python train.py --arch="vit" --model="image classifier" --dataset="photos of plants and fungi (iNaturalist)" --train_examples=90422 --image_size=24 --crop_scale_min=1 --horizontal_flip=true --translate=0.12 --targets=["class", "species"] --num_classes=[11, 500] --norm="layernorm" --norm_position="pre" --hidden_act="relu" --mlp_ratio=4 --head_dim=64 --fused_qkv=false --bias="all" --qk_norm=false --parallel_block=false --dropout=0.1 --inner_norm=false --patch_size=[2, 2] --layers=8 --width=320 --positions="learned" --pooling="attention" --mixing="mixup" --loss="cross_entropy" --init="torch_default" --residual_init="scaled_by_depth" --optimizer="muon" --muon_scale="original" --learning_rate=0.027 --momentum=0.95 --nesterov=false --orthogonalizer="polar_express" --adamw_lr_other_params=0.0018 --max_grad_norm=5.0 --max_steps=13700 --batch_size=128 --epochs=19.4 --lr_schedule="cosine" --final_lr_fraction=0 --warmup_steps=1370 --weight_decay=0.02 --adamw_weight_decay_other_params=0.01
Rows from block 5 of a small image classifier, named by matrix and row number. Rows with one number belong to one neuron. Each number is 500 + 25 x the weight over its row's rms, rounded and kept within 0 to 999. All counts start at 0. Numbers have three digits each.
After each neuron's rows are labels from the 100 images, of 14976, where the neuron reaches its highest value: "colour at peak" is the nearest of a few named colours to the mean colour under the peak. Only what is clearly more common there than usual is listed. The data: photos of plants and fungi (iNaturalist). In brackets: how many of the 100.
# fc1: MLP up (model.blocks.5.mlp.fc1.weight, 1280x320), inputs 160-319
# fc2: MLP down (model.blocks.5.mlp.fc2.weight, 320x1280, transposed), outputs 160-319

fc1.624:511500539482554529475461529515520500494451476474503499520517509477483468513500486496498478514528482508525498513456489511498462475480479513470488485532522486502518508477476483474510494533459449516498452483491498509509471530517458467475510501536542499494465456510509479525473525472524500484493477540465473490484487483515467518515507527500444502460508501499456491525547547482473495461529526470435493478524534482503464533493539487529487495502514502502480497502509511479496541475563515
fc2.624:506493502518509502525529528486489434464524505479515503495485498488552522498527532486513522508488499516571490500541494433484524480485539499492482495533528524502478556480484508487442509513477479505492496469501470497515490557499474502524519478479478505473490523493521487488523477493536507461508554500435460523506509503520484495518485472522506514509473502479496463501521527529556553499504467505512518501521506490502490490474497487480513485487506488531510452450534486509507483521514473
colour at peak: green (46)

fc1.728:481479501537516485482484532483521473526512520499542531503491503486464507449457461482508514528468510470508460514506481484537470515464538518492465458505474528507472496537503504559526532502485499475496502508484499485475523532487489516511539520478458517540481485485512468492504497557549529445500485509508529511472465529464501522516530504506517448467542517470472508529508493502523512514506487479507532470474513511495501494476482481478467462511476489468508491483452544514503497457496502
fc2.728:501531506470499507488505504492526474485483502453522480506512556481487478423519514531483484513490486488527505488496450464493497507481488508489472503530528521463530469478495541506468506521528553483475475475486488439464557494526512468470558600470509519509483535500512496473528542523532470524504484452499514517479505500493469520476481519501498521482518506494493507460525517472492502523520542522506510514466493513483508490512505447477466523519485511479466515497485553515522540477498502
colour at peak: pink (59)

fc1.468:488513517482509505500516499524476469483504520486473513463491487504556476497483478519522484510487496530480511487501517455498512513495546511522507537484467500531507465454495517459483535504528467516500526474512500523496540452505538497516509460525513501504441505510535500508506491531529529489540464483490501516511492550530468457456521486521454513476552500499500523469516480485479493504488495527456486506483457490525518463504547497438469501509517506495522541464555504517530517478533505
fc2.468:513547508474505466451513456516501487481537542528501466509478509532543488483500506501529424503501519500551458518458543505496492460512489487521512487482495504489492484491458473472491524511477508526499489505465478512522493533499500495497478484516473525509498473485537504549509477529482516476526449485481511517486517495505489527464552478517508527523547501465505519496507512547508514515541507493479471511500497451546506469519494567473448475532505518493503479498491497485519484495555472
colour at peak: orange (50); yellow (42)

fc1.514:511475554486528503503523452496452553479481539498475489535533468515492543490480444488493550504510463466518474474495527512540510466493478503485499491510513540469494543507488468486469510488485498512534542543503512517528472513451529497471455499464494518569504560462524530487517457484492508494514500485499495498518498504495481525512529515517516520507480502520500506512526508485482472487527541532505483471520471513514522474483547497522490515493464486517544501458525534501437491515479521
fc2.514:490530514488494479530527420479462497484489498503423515494513479477475524491511520515457501514471469483507492497509540528528485521455470509524486487528501530473491548526504511455458493476503508490505510509514513507531511472473462458514485514512489501491551546481561533514535468466480508499485507491512504531478510519560504514510479540510494534494514526455518503538513499523499565504480459475494538510508504461509488472496542530508521498484517481486492527507503509489495484530533508
colour at peak: brown (82)

fc1.78:520482478497519543482485498475500524490517442487506469524486473482447438523510505479473479541493497495526491480492461524526452507529535516552507486513484492447532480470500472503527471511522496512508514492496475480487471459501496567495525519568488446468488487473517548525514533519457492522518460508505489528523499525501510507507513450501529471496510546494459484555501478545496538482510502519488444481528512450508516502458476492431462511455502490489512482463493487514453495472535531
fc2.78:483510490487529547472477490510506487458491491502501446493541513516541526512473513509520529522465506462517501538527490502511435524471473499516493480478517492473528501474519548440514534525519518492542516517535540501536506546494524550491511534482462531461533483521505509528454500494478504524486498509449485506470507492508536482500463449458537464442512492490500531516490489460495478503515494481509478540472484526474460515480513471490517447502522498491501491489540504526465514528447549
colour at peak: yellow (44)

fc1.545:519480487481520499433470537462526482502501481552473495488473518500485524487488488484469515492437532566515478540444478524477480496497507512440554552510486518487472519500526488481503482520520502454497514495524534474515508514495497482494487478525509535459484528498512509454524465482541471530509503508494516545485518504472512528500501545489492475508516469515494517530560500509527477497448454486523522518525470526529518490555509529479465462534515499528465477518477485486527449534466468
fc2.545:512510480447500543458486482489529508500486486509484521534515544448524543491446508500543543528522503517473517489510472484530457497485505498518480512505497477498471461505459493475492491502457500470502473496483529477509459488455550482508500488471530461494529474449505521496503481512501498507507466508488507479486513497536512500476536519533473517509529542497486490543497479491482522518468509432490476531509520535487487525519456513537516518521485511535484503496529536505544513542546463
colour at peak: black (30)

fc1.54:484501512506513530501474488550510493474537496493535507488511518500501538508543481524502481455513501481534472541478477504493520511504505497480513556507512491470478472457517520483475473493502468497468491483510549485491539546504500468516487517507499497477510513508491528501436534499457472491574468530471497460516443544482507506481476521466501539560465519501505517530507463584526515535528537500530543584490509530471513500462473495453491479459519484516476501475476516487497502503523472
fc2.54:470485503503531486498520536485532478502462456499504512511514483511457483504480491489499491488519520525509510501505489522515478561482496527530505521511519452495508475538507479484476529479537513506496470525488494498524563502464487478497500570508492500457524487553472533496529507547510503483506532490454476534481495528498515506516491501462523460472455527530545508513467523450496517448529519504498499465513546482505476509518488524496492480468510528513494520486534454480482502490471502
colour at peak: yellow (37)

fc1.307:569475513549517516517466521534470511533499482540474523474509474516480483461522498447491479488478509546507489511477467537521472512493511483483517497526556482511492466476479532493485506528485462508503502487484477507481503481495488525526497514495548488521485505496484504516540478516466468524490504471484497448475520515542471535496519502480502494498472504499464495537519479506523498441464457478513508473505480528464474439517490467455473493496510475471478503490542486500534547514468477
fc2.307:492469491476498481506500526456495490499503500554554527493534503534524491507465508494458475524500476532507546518493500466449488455476486455489548520495506471510484468497461450516505515511487460506509448537485497471454488506558564511486516536470492457494462528441487492485523491503507509517549466507516492502466485481487478502535465503510518472502521504455462526486517506449497531452494510497494470476482526523525476515536483514517534519539527471476489511487505506487496481513503506
colour at peak: black (76)

fc1.245:508491553502482502548500505494495520522484479465512479508576520507498472475533448473533498467498501485531485530533476514467515456517513498488487504516529511445483489477523521468496489474500503472505505511496526507466495463515458524506448514525499519471416486488527560509508507499488485467483497462530511488502535470487490526496528491448529476512501499496487513539544499503499504476500531519464528477517507573479482493445544496468467483454534476523494511529486474477529477497504495
fc2.245:507486502507489509461549487504508529513503540504510483484466512476522502447470522492536468550485485499508503497482499503473515525480505514509426532497501495501518508513502497484498523514517506542468449516473537513510506471519499494486502465503485496479540491487511540504523509554507501487470508488526507492491454489518552517523526519459509459448537493511511512508489539466532510549510501484494466448495512500464500539486524517501507527492469515508475437480508491491505504483565501
colour at peak: green (51)

fc1.585:507494521465513492516454480529525491491546496500497490461454445507522467490544462514523435526478513499511515540455529509483498505499490530487494515460507513492523506488448518400527506488550500546529569501500531482498511478533485481517479496507482530487531473506518534541482492496520499520502480485492489487468492503495497445479525453487462511510474496492463504480491517523504510522468481549493480525507515466518486504476509485476469535473515522504531553521516510519509484491500468
fc2.585:540481505534511481513473467512502505438535541508502487528468501526495466494501473509452499528515506533533459468471507499510459460524455456493507525484470511522481530529478513504519521504491484518528474470466522512518503507503499494500498497524497498534489486486527497505466486504481483472483440533512495489464498524478457484497496441518500508522528525441505528499522493455514477484512490504501472484497494530520509465500494514552489496529475531536532483505513500477511466482493507
colour at peak: orange (54); yellow (36)

fc1.444:488498503506509529506526489498517496523513487504516468492492485498480522504476525498540463452488454492485451530484511483502447499458520519471502521482483496500474506493497559538513468506506490492463469527533476504518544473500494516464513487506474524498510490478474490464513521483477482471463462467476499486538490503489488496575530499453506445518490517514479534489498505450505548502527516484525486512497497526519508506537499527521521453511457502462503512528493503522461535480486540
fc2.444:473480439563530481498475460490540494511506475506514523490510446518481476526525506524545511520477535506535480505488465485500519502495467491461524509459504491519517470485500481474478534508461478483508515443503455491527494492485462501473527491529548474457500475493521518505495497532530527471497481473500525498471474475482487490495503498482537458438520543481535487474495529540478496522518482525479502455480519479522501511510507472502555513502496509504534533527485501504463505492488520
colour at peak: grey (74)

fc1.62:505492501459502475512476487528497512493504503489489501494529544482555559475525470444456493531487513483512516466553497514522502492551487502491484471496515447466516485519502543482535515518509493502520520491520522484476509519424516469487489511518500541479518515477476497500483508483512516542517570516511500530496519453504549462547529454460493510502506489506501462486512479493493462473512529503481471500504516521514484514536565483467527494509518464481530512508524492463512510459462513
fc2.62:494478508526482527495516503460493503514511505510493509510503495488540476525507493518501518539515465525513482473520500510537465519474484476504457457495527498470543508466470537476479448513489507497479486493476462492497502547564512560531527535466459482517501515494498527502503524484456468484497463519508482500469554460533497492477517543513506505464486501486485462510507521476473508532474495512489501460475481483553540498488477538497473504469509584484491519493532496471467523505477503
colour at peak: white (80)

fc1.43:478529508489460513492528511488514526480466503489491479482563456442463497508529500479499512484532474519479490511491538488479541532492486530510535498548490502505514545537500515495527498467517486484491492555495527499483493480483536483536461472539535486516497491495508520546491475432517519469447483499521511492523528489480470448502465533544466491454472500475477476512494486509507463490468482542500517508498504465491511481515527513505507494509502454486491521502499497491517516504501512
fc2.43:526487533530511497480458480499488460489526499459536522500472541493535529514483565512528466518487494480468504469515530501537479472477495501481465532498498503490441495511512484519477505518503533523505460536472472492479498542495489510496488524474504507514490467503481537492512531521508451503483504517508486533511480493509462509495503450492512499494489484484483492497459498516461496507523508489495483506466515503500534488427485516502529486479525546503526499456495510525514518511470487
colour at peak: brown (63)

fc1.68:491532516510512515515502512489513504495528544477487533499476492455555470454466457472480453525485465453517530500470512520520484464502494516521549490527485487517519498478465530471494497501479481477546537498517509508487578494477497517507481541535463478502471480504488476526491496507513528543519504511512467489503468528502468532487505475510517517478508493511457494470487510479519493482502472508496511471501507480513505500532545491504525522492514472542515503480499537515519515484493462
fc2.68:446488549541487458502481464526484485464497529519457517521481486474509506472481570515489538477483480460499451492514502496514462499499509500518531486506499502536524498451474466478497511507500539483547455486492532527535519516461516526541502512484522444539504508475467503503507508526541511481520513510464498515484516497566495468503521507513468534486485496490492566501513481516464547477500474530487514558526476473521483506463484505530510560560441523496476552457490470509520493511473481
colour at peak: orange (28)

fc1.596:495520525482517547555495502503425508461511495491466453486459501520496505446482483512531484478474512472462483532505479502473517528497490534506545489506485495527483495502516532479529532505540513513492526520486473496491513494481517523489476501500470497490515502512541507529520476519532573507516487510469491511469503512474491473487505490474498505501542501495512524484515521508496509492498496524523503514547529512526526490492552513462485496507504510539524536466553459503518513475526461
fc2.596:506500555474530441502480492511490472484535535494493486509486550477539506474487535510505500526489537486477443501483522545480485525510467471539539492466479514488500521488463504502503517528475495505503503501483456517504529530515539504503490479509528539537511523453528509548435525496543544459497489498486479540461486492570512465499521463526506508479499496465512511477498451513437519509509477487494475512474491484537493501495527528516473517506485512510499520481529488500482473483487481
colour at peak: orange (47); yellow (43)

fc1.648:449511515511496546472471464474489549475525507511484519451466507510514480457520504509532486500459482510466491532528558486505507498528495524452499474520489489513505462493488528521495525486537487563488489532502509498505534529493500482479534535514436475514506497496495510472493509454497478481478490500497471496515512494524507416485501494496512496507491525494503467515519543515519488472474517501475486475495472514494507512502553479429506504534520464499501496458487551537551523479543521
fc2.648:503501517489562500534581508532516493496488498486493493481477507531505515468494469464457510518449560498517469481523505483446462518498490486474518496481493531508498526499492488502509500478500550500508502476475528479522490499454470487494483504482508517509455518468493515497499517502533455499468477485517488497485498507523487529465524518491460532516547513516452468500484556495431535516491542542449475523516503482547513471505537502505506497537496544455511479525478515498491528499507488
colour at peak: orange (25)

fc1.397:508485517486539523479527490506512546474486499516483509523541512511494571459512447463504511538495546511553515513472526511549532492454508491500443505503493465524523530521521497507486461523508533523533549484494461513545503505481531486491495504467531482532499530474507487493500495514529534513524485478514523496509488474516522478490530478511486490462539508498523478454495511510517502484508482525462512496524455505520518486511531487499506525490525477525484542523523507497490553477496499
fc2.397:486543505514511467510499468467491503464507463511481497482507514475501515477555517506472496501492509507509447546510495459512450485474470482488485479472529516458497511492515500452480464487489484468489509483516492504515485497486445457496470542492472499518477506512517533498523492479515532452476535471504513505475487525513465500511489529509500527510512553514505523507524484519474554507490477514495498543496476498523508471467539494462530507499524488488507542503503499511494485514494510
colour at peak: brown (61)

fc1.676:495491498461480535520489580512538507467545523529526507486551512491487503508467486501498491540490440508481473493521510472562494479510524528509499506476529487468494540473531499559491452539543475506515515539526461518468491503474520541524509496481550513541524453506509493517491495531467491463515487480490478454468530503447492556463498497549529492493513495500499524496526478490544530483486499515536495498499507503490516480505512492525489515474469464494514509550538491514483505441532532
fc2.676:509552517470499520470527504528489465494496513528442514506505547450481527492513469520476473494489494489540524494452470495469509484495511519525488532465467466480556493496484490469521483450506465509499483514494501494506519535474506520483502491546511496463509518527520505508505482542493511481517538526483541564511494497494486474508477565490501507531504544500475496469533461457509463574516528529545512531475508530524478499494467497462501520472528502498486474498484477528500510492459481
colour at peak: grey (73)

fc1.248:458497509497523478466529481510509525444532524534490514504513495488520493495482461486538497507462497503469488487484475491522489486507476518468483526490528530531553542477473525558507491501504472494535476489491485488501488454510501483501489485510475526507534500488488528524504488468482528493511492549449482477476540484470491535472533481491541495479517565512562525477492485491517515541490539492483471528527534519470513454504518520542501525522468511489509544486559530508506534495522466
fc2.248:514503496525516482466478483470497515485531492489498486497476530468449534487487523485527527534476464521524478525513517546507533538518557519484473484510467507504505537534481484560472491503500490513492504471509453502496491521468491480476530502505493529470527472499477505439501553514505522462487505525472488479555500518508462459497539520456496462505534507475519482504517426514520486478519491536511495476516503525482469547506482471506501503500479503529488517466517521505549508531454508
colour at peak: pink (37); white (35)

fc1.143:515541500450477481523506487490492536536484489540543513483500527535478501520531504507475460531499514477483504523494469518490484521493451499473469512510461513507500531498523513486445447469449503508519500497489491523502522488489469501503484463487474510516512540527487500457485472511481531539540534517493453538483499538498535486520504484557515505548482453524527529491530498528475509521541507491493492489476501459533511481484506518490506474505520490509480477466506476514515518502506481
fc2.143:493516490500461486538551510484472509525498511552468487435465512457474560463506553467485456540518534511488533515521501472490511487465534458473514537524533533465505507464473505484472512470484512500486471508519494519497463495506475472509523516490485510478510519496515509475496474503513541539496529504507530524462488536500524469530559487502522482463498483496511473512512505518503530502524465492472516549485518493520514543473541455470506499488502534507561473522495470514524497506467524
colour at peak: brown (68)

fc1.680:565461440512491536501484480475506516493545507488502487499505505514468447473484422524452518498461491463507475514514484489505454462547489468474511500513509520471536505483499507481471535531511514462528517528512475521480481451491483447507503531500479506542522502520467445509507486492546466511468478508483503507469492471467503532485487514523481474477504499464487537517465517478539495484494496577537521493494478482504529504469493493524524476530506511500479533504494525486515490479516544
fc2.680:446554465503519462496504508474530513492503482517487535541546532486496517486515518515545486490475476555525511465551512550492557451479468530489492521540470452479486509517474518471537497447512510558492518529515470481500494461482480467516537490507473500475484515487518493536503505545487473533487548521499499509517464509476503475538478504501514479507508498494463509482492544511497465489484514521494496517501466481474499463511496478496499509517459512501496494495498452522515499513518506
colour at peak: white (37); pink (33)

fc1.725:451556516465486495528472520486498503460529502466492541513482541521538448503486517519511489512514481519541525488483524477484502505491457512495487510494469535522518491509446488481490511516486511484534537519541520477505524515493492488503507486488507483489504509456521517476482521508485499489482473478481508497505526514556505512501489491550479534495563480499509482483489503476503499511503506508470495549501462481487552473504497524477477492493507494488548494497508475533550524491548443
fc2.725:506507505461479480539506462497480529488519517515548495492479472507542504477491478483483470525499510474511468508493461491499471494520483484467561460491497541522483509535524497494506519515491509485513496458477511519524488497477500497549450478531455523475499445481505454503501463537516454508469523532483512476489533469499456511487550489510501491510539529508493528515528470530509505496489520510509529495543463511548521470518494506502463539531496514525472482528454514491476529469535481
colour at peak: orange (45); yellow (33)

fc1.112:486510478523487497543465514487499547510489485493501556514488476519520488468505538475500487540512491482506478493472525476478492505509496507498491494531517506525483472489473489496487497507533485475548529500508506487481480504475528479497462486571495519497575546565501497521473503515525491489481477497532537499476511475513528500480510541508491547514454522485521525535475473519519474508493472507455533540493488502490482493467415506536515543496523483507508530508493473505510498459501477
fc2.112:498482498471506519531522530500509491485515524502474526515531511505513570494445482487458504458508497476496482502483545474505467514487476515505555523463484514518504469466449532504498512471496501522515457477497498470516478563492497495477518540528494515498531534525545506475512506535520462495540504551505505447488543496490478500492498461516497461472456525510527513495494503488487484476474553521487489525517496491475471505447507481498488487460461508521471549500470512481525481485500476
colour at peak: yellow (54)

fc1.340:504487465556494474497492508505479534490534432494517508492472489474488485455490513503488470546512486479472440494482539462498488508515511526502493525502530478505516485522499461490523504509503495497481461537503501522548509483502520480495472493487515496497525492518500481536555468498549462479472503445475528510574464485421477461523575484478481543516493493491502501474478515517567475520523497466498516490481530522502524467513503528517503528497462469477510496486514500505493472522497513
fc2.340:515483485489492530488501519466483478512491469499500537510568489499555511503479499521564495509491520496496516480485516482481460477506507445496479522477522465456466450513486490466491498481497504494473477500463492481480497496499484526485504487525464484469445496514495503488511477481444457499483524484472502483519512494487523478521510501504523537511491520464510533501478494475503466487493549529473498518447523526524531501523452509461435518473484483555508492506534472550523509447521483
colour at peak: black (83)

fc1.625:463459519506507477509517522509490471498509510484463505528492493549510496520512528530499485508502536528488521540557510491540512511529441488460444480476519512500488502506507473506480520501496471511513515534524445503517453494468503508499497474463546513472494548530483527530510492488485543490482508518537482538512464472524484514491489550536507492556529478498462476513485503477505518490510455492497499515492491489500480459501492549548468503519477501498479503469534520504539489483523527
fc2.625:492496487487444481485499516495497546466461505490427514460472515514499478497518485477507518524496502499563550471460483449495510489532519501507483498509439490503508528497520509503501501483491548480514508483468499471481513497509483514491475529493488523484497467496440453542541505462521472491515494498484471505510481525502498541511493479506487492521497518447511511518549546490551506515522531490490471475490538520511483504459493469520479492526485527483522479536533531513510494521456518
colour at peak: black (44)

fc1.759:512488544490464549493491456513510485500481495473532489554478507505470479501501461500524477502461490493516467535509569516479485448493477550501470523500502471490501500497504493488496508513463550481555464518477518512489506509508460500501527553474496471513492521505495546521505539503504537485492450511486517436483556480491553489480496510527482459469485515490482519538512515510470451493495474507521512491518511509434465470497522522533500484490520453500498506494504483503477466469488479
fc2.759:574493510478483560489522480484504473466486543526530483484473513477533509493516550457502495504537491524481472497490521515509509501478511480512500483467478495465514535509485473510512497505538471500514515499497541492510518502521465574511522521476517457511466488467523450522501524502540579486446527502510490460504499552477495485494517523479471487477486528494549429490490532522495483501513543502515534447517527511496497501495542509464485508479503505495495481481464463522512491479516485
colour at peak: green (46)

fc1.222:463531512484492534482524527517505521503517468527512492523468501465488483525523426473479504467514498528507440522472484481455517512482526496505565481518495477504517531507492490505528476460532489477527515485493534555465519483523511498470464483516494478522503497481452498496480508501508499497470475482525481561475539500486451487483528511546474459509469469501479550487495419501503476504518517516535509488487475479480511478530573487458505476486505477471484452511505528522523503501513506
fc2.222:486489579518474500500508500497447536514506521538491478477461521513456495473476541455451566475490491518482472535478497460497492481563506488492477491467457473494504485440534483488453508541468491507462493508474495484490528524517541532483496513504487455503506514473503526543440494484448500489499540519484517442510518500471511473522493492522504527508531487460566465482481507521514510464507482553491489502509493520471549483441500515478455514462478525534533527539495520537486477488521531
colour at peak: black (33)

fc1.254:485482477466484534523455522510482506502520527482495452516478516438506475522465503508472504517485520531508500461488556497523514530468505530507500516514500526509489516497463525551540469476502528471482488546495546517479489529503469534505502491481461460489480520471507493484526521544494514541454532513487523466523484516511525515521506522478515496521488492471560444502491447531537538542540528497513489491552483467480523484499486516485519494456471501535511486513503496502493495475507495
fc2.254:500493485529491520454492480522487493464466523486523539480489498481502532506477509565488521474501524515535468496513528475533463497515461497483534473530497494511518475532521491495531512534507533510485582482509504531493530507472515470496491470518484522497454492464535483487501473478508527513499495503518507473535512454496516513462523508463483463511530461496475489519488502494495494540504518490518502494527491475509485488516486483469533497484487501542565468472483500440491539493499487
colour at peak: pink (58)

fc1.39:505470462448519466539535495492529505460501483477510504525486519535523491471493481465523488561532494547495523456517534515482518539538534487480414487539504487484457451490532553538510572489493491512489507489510503505490506508453508512449511535508456552510464526454522510479518502499538555494528526511506522539528515504499534523507497453500512490513512510472459498450507496466492468475527480491526490512487510480519499524497533479488498495483525473509515548514477505497508518449478532
fc2.39:462498506505505493515511512467497512489520507534505480490515462448482518491509494507477485479474487464501514486507505488499463527498474485494482476496533547542523494498480467487447515482520513510487479482434522519495501478521455487472523477495479443474531457513485461505505513491539490501486469514508506478545460525477503492526470509494550550489497476511520492528506518511456520505508480516516476513472506546531541491489518496506489480516483620508500472471486501500474524521484491
colour at peak: white (35); yellow (26)

fc1.142:443489505503494467485476513529454496468498487465503466491484503515508528521492530446545475523519505460476505468522455496500499471478522485545476532517507481493517509537480509565535479483514490515506501459486475499511474520502493499504528449503501473519518505511492528514480481510484480487528512505489505500523480475498507510538487533509495499506526479457453509487517519536473497498481463480496500491515560495515463526483477495456505465517484495512484512468475528547498503544490562
fc2.142:465527497478504501501468503545507550480482499518477461503513501489541486489477503481509461500489509544494492502499512454526479461506511446503465499477484491485495514477465471500499501486486504534512486491456503451490474488499527484512503507506493512518510489554466540488523522555567505535446457517503494533484484517509522540497540484464489493531524514518532580498507534505533507499533507510499450495493525523544496516544536529511496515510553531476490522479494475457481471539475546
colour at peak: grey (80)

fc1.349:480531554493480494529495476494504509488499470507489472522534438494481509487502465479539553548446516531427466509504479463496509497498513503531480453480474517482495484532479545528498489488525517516483496493471527509536496518498521517481515511495505479497516496485481479505473559483486492490542497470434475507506492562519543527476509518478514488476480507528524463502473523529464501505514523510536494460510457442513519515491456477514493476463482443500480566508486489486502506477501510
fc2.349:495504516490494510510484478507486486515504511528523524522507463495504504531484475456497555484467480499500512493466529509530524496492515499495471504451491471548483471527499492492476474501452507472527542474498492519489521516496512516541501509517545481482496512483466489465468514502479479547488506502509482496539569512495498478461517516525494525517495489540502505500516502489489504503485480532520514488517520498506476473511515463441446447443499521527499494552489502518472468464498479
colour at peak: brown (75)

fc1.591:525506465516487503474477492506532529495507489496492505472442528540494481476489461484510483531474501536516535508503523532527505492533526490493497503528525473547563452489521498482494473478477506491489468510481493478480499470506517486514463518514526561489502502518482494484500527518466485511449492501538504466450459489463460466475478515454468546496505534510500480451511525537520525484536502477505454465451515484483530486507535486491512514522513427490499477526486494508518499470457517
fc2.591:473482508492496470472517525452464503568495485509528519500550534490469519492435478481501521528491496499504484480520481485497525515514494496476478496439511463480489522500518474540481503517529491488524501499494480581523518521507494501538473545501498520458512501515469508480500520478521513529510561528519489535493530492479523496520524491516515488499518519514525518511531479488477492486504494523480486479479500513459471487513516459467526504500465507492486515541503481490479502477440554
colour at peak: grey (79)

fc1.399:478527507507509495503501487503489506463513510475464520510491536507506490504484478480531549566466488477495528514525497511542510514534503484502518483542481522460522483453500485527504538512532492521504505474501509526475542528480513525475475471510525572522462489503451486545466504513542496505512525514505489537548469489472545558525524522463503512529535482545525531446510524513499502500519500503462487506493527529533525488488525535506533522502528481498534532517506490450496482438466502
fc2.399:498476515488469491511519508523482497449520474461518499481544518482488513494543480501488512492520494480478502513457497500482517554498532505458501486515491504507445477513489476517513507528488540471486511519493453515485486499502530465528496533498528445525521536517477511490518545481453498489506484461510516477525534505492504472528518476483461459496481513509480500498485480476490493474530481488545508474514471504493508506466486506527485498508472573519541522478528522499516485535506476
colour at peak: cyan (33); white (31)

fc1.482:476522469483486549503460519478496518485491483495495528525471501490525506510539472495520506490476488532470500528466483504458529499476515501491540515471483526550534526454494485464478518517456534530530544466491474544485507491468506501479510481450525496492513545476536521510523501532534541478480435489469512491451451520467503454445517466492526535510490520511489514468508507513473520494500501546530475501496470469513526425481510535494511508508490517530477520498527488471491500483567509
fc2.482:540535517527486513503456489483505439474552472531527491539485490580496531514493511482553467518549542526474482455471485470506499479504499465478544500468494522480484535499521474503491512531464490501471479492487483517525533505486542511497469530504514490521501523545486503506486495555485535492491501489481518496481512516493503459501504473529523510485502484490518484479511498461521470482518510494486463521491464520540511478533473501478506512508515492529518500492519551520530470484503493
colour at peak: orange (42)

fc1.117:510508497485443477500541496517572516503491495519493508461546533482480480479478481560540488500485495482498501486515517455549497532513529490469493483489537471483523491493455529476512515476503486492479459498502500497482517500553517486516529486486517508494487519468513534507457457493526520523511506503458490519482508508481497525470500489516464488442547490490475481454521506489510512492455477535483521471555502491468521479498464509513504500454455521497466448480499542509466537515528503
fc2.117:481507471485488484489521492515523498517469482485534521532497471472468484495547456542514512482477474436516526492521549490469511502530499541466476477481527535494473472502528533495516500468499528483503473455486493455475523455448505484519518531502515486453503472478536484488517510516500484494498463495458472489506502509523467459438524536532464522513521490513494487477492477492518495509494512513499500499498526517493453510516526461471461518543512500544506487467493478507478513467503514
colour at peak: pink (36)

fc1.464:519519488504468463486522490506537490501503526506525485490476547513500561500527487477514482501448512530471510525530501489524531532511476485466486444515470520516468511461528529534503533504486465511477441508522462518542487547468516500500480509490514534513539507476504501450516470477521517499532541476449463522516490510500544475518561506471505529508585474512502463522471446542503485482494484503511484515491529512522516537524515480464494524480504488491515506526492505511484523470473497
fc2.464:476525504484526529475498496451483490525465525513447553475505501493519481475492468528506534516514510485495498512527499527511481483519550555463497488502510526472538492510501463461500533475534542517471491543469504497452508481520500528497498508486508488496488520493486494517536520490507527491448534528517466499518498505495485487501483521511488446492447474527480498507472533490450450501513472496461479465499500517492454465474509477510518488519515580488502444502495521487481497451544501
colour at peak: white (27)

fc1.5:484499499529467496456513460549486480495500506503512539510524487468485520484523468507491482515557482485451478496491475486470539490525511536524492503491491496479511541500508498533456480504488508541514506489505462495497485493500535493494493520535506520500509497493506488491507510479480512557447506524499470563491465514413519479500502491550518522499539498471497487484484484494520522478488470506518516484509511530498531501510532510495507533462472494494482497550558497514507480478511483
fc2.5:529527480499505472483502460481515499500483509531484540482506493492550503488484516482522494507476507452509537498455553521487495509478497513540496524517486487517489461514561553461510525544510450443502491489497531471481511495489526514474518542497532505520479483516505506502518475451487483518527492478468525484523485502473513482533507476512487495526496488460499526454481506446501499494531506520484471519494500504556504475505496463500497516531497517431516590459483504543478499503506481
colour at peak: black (54)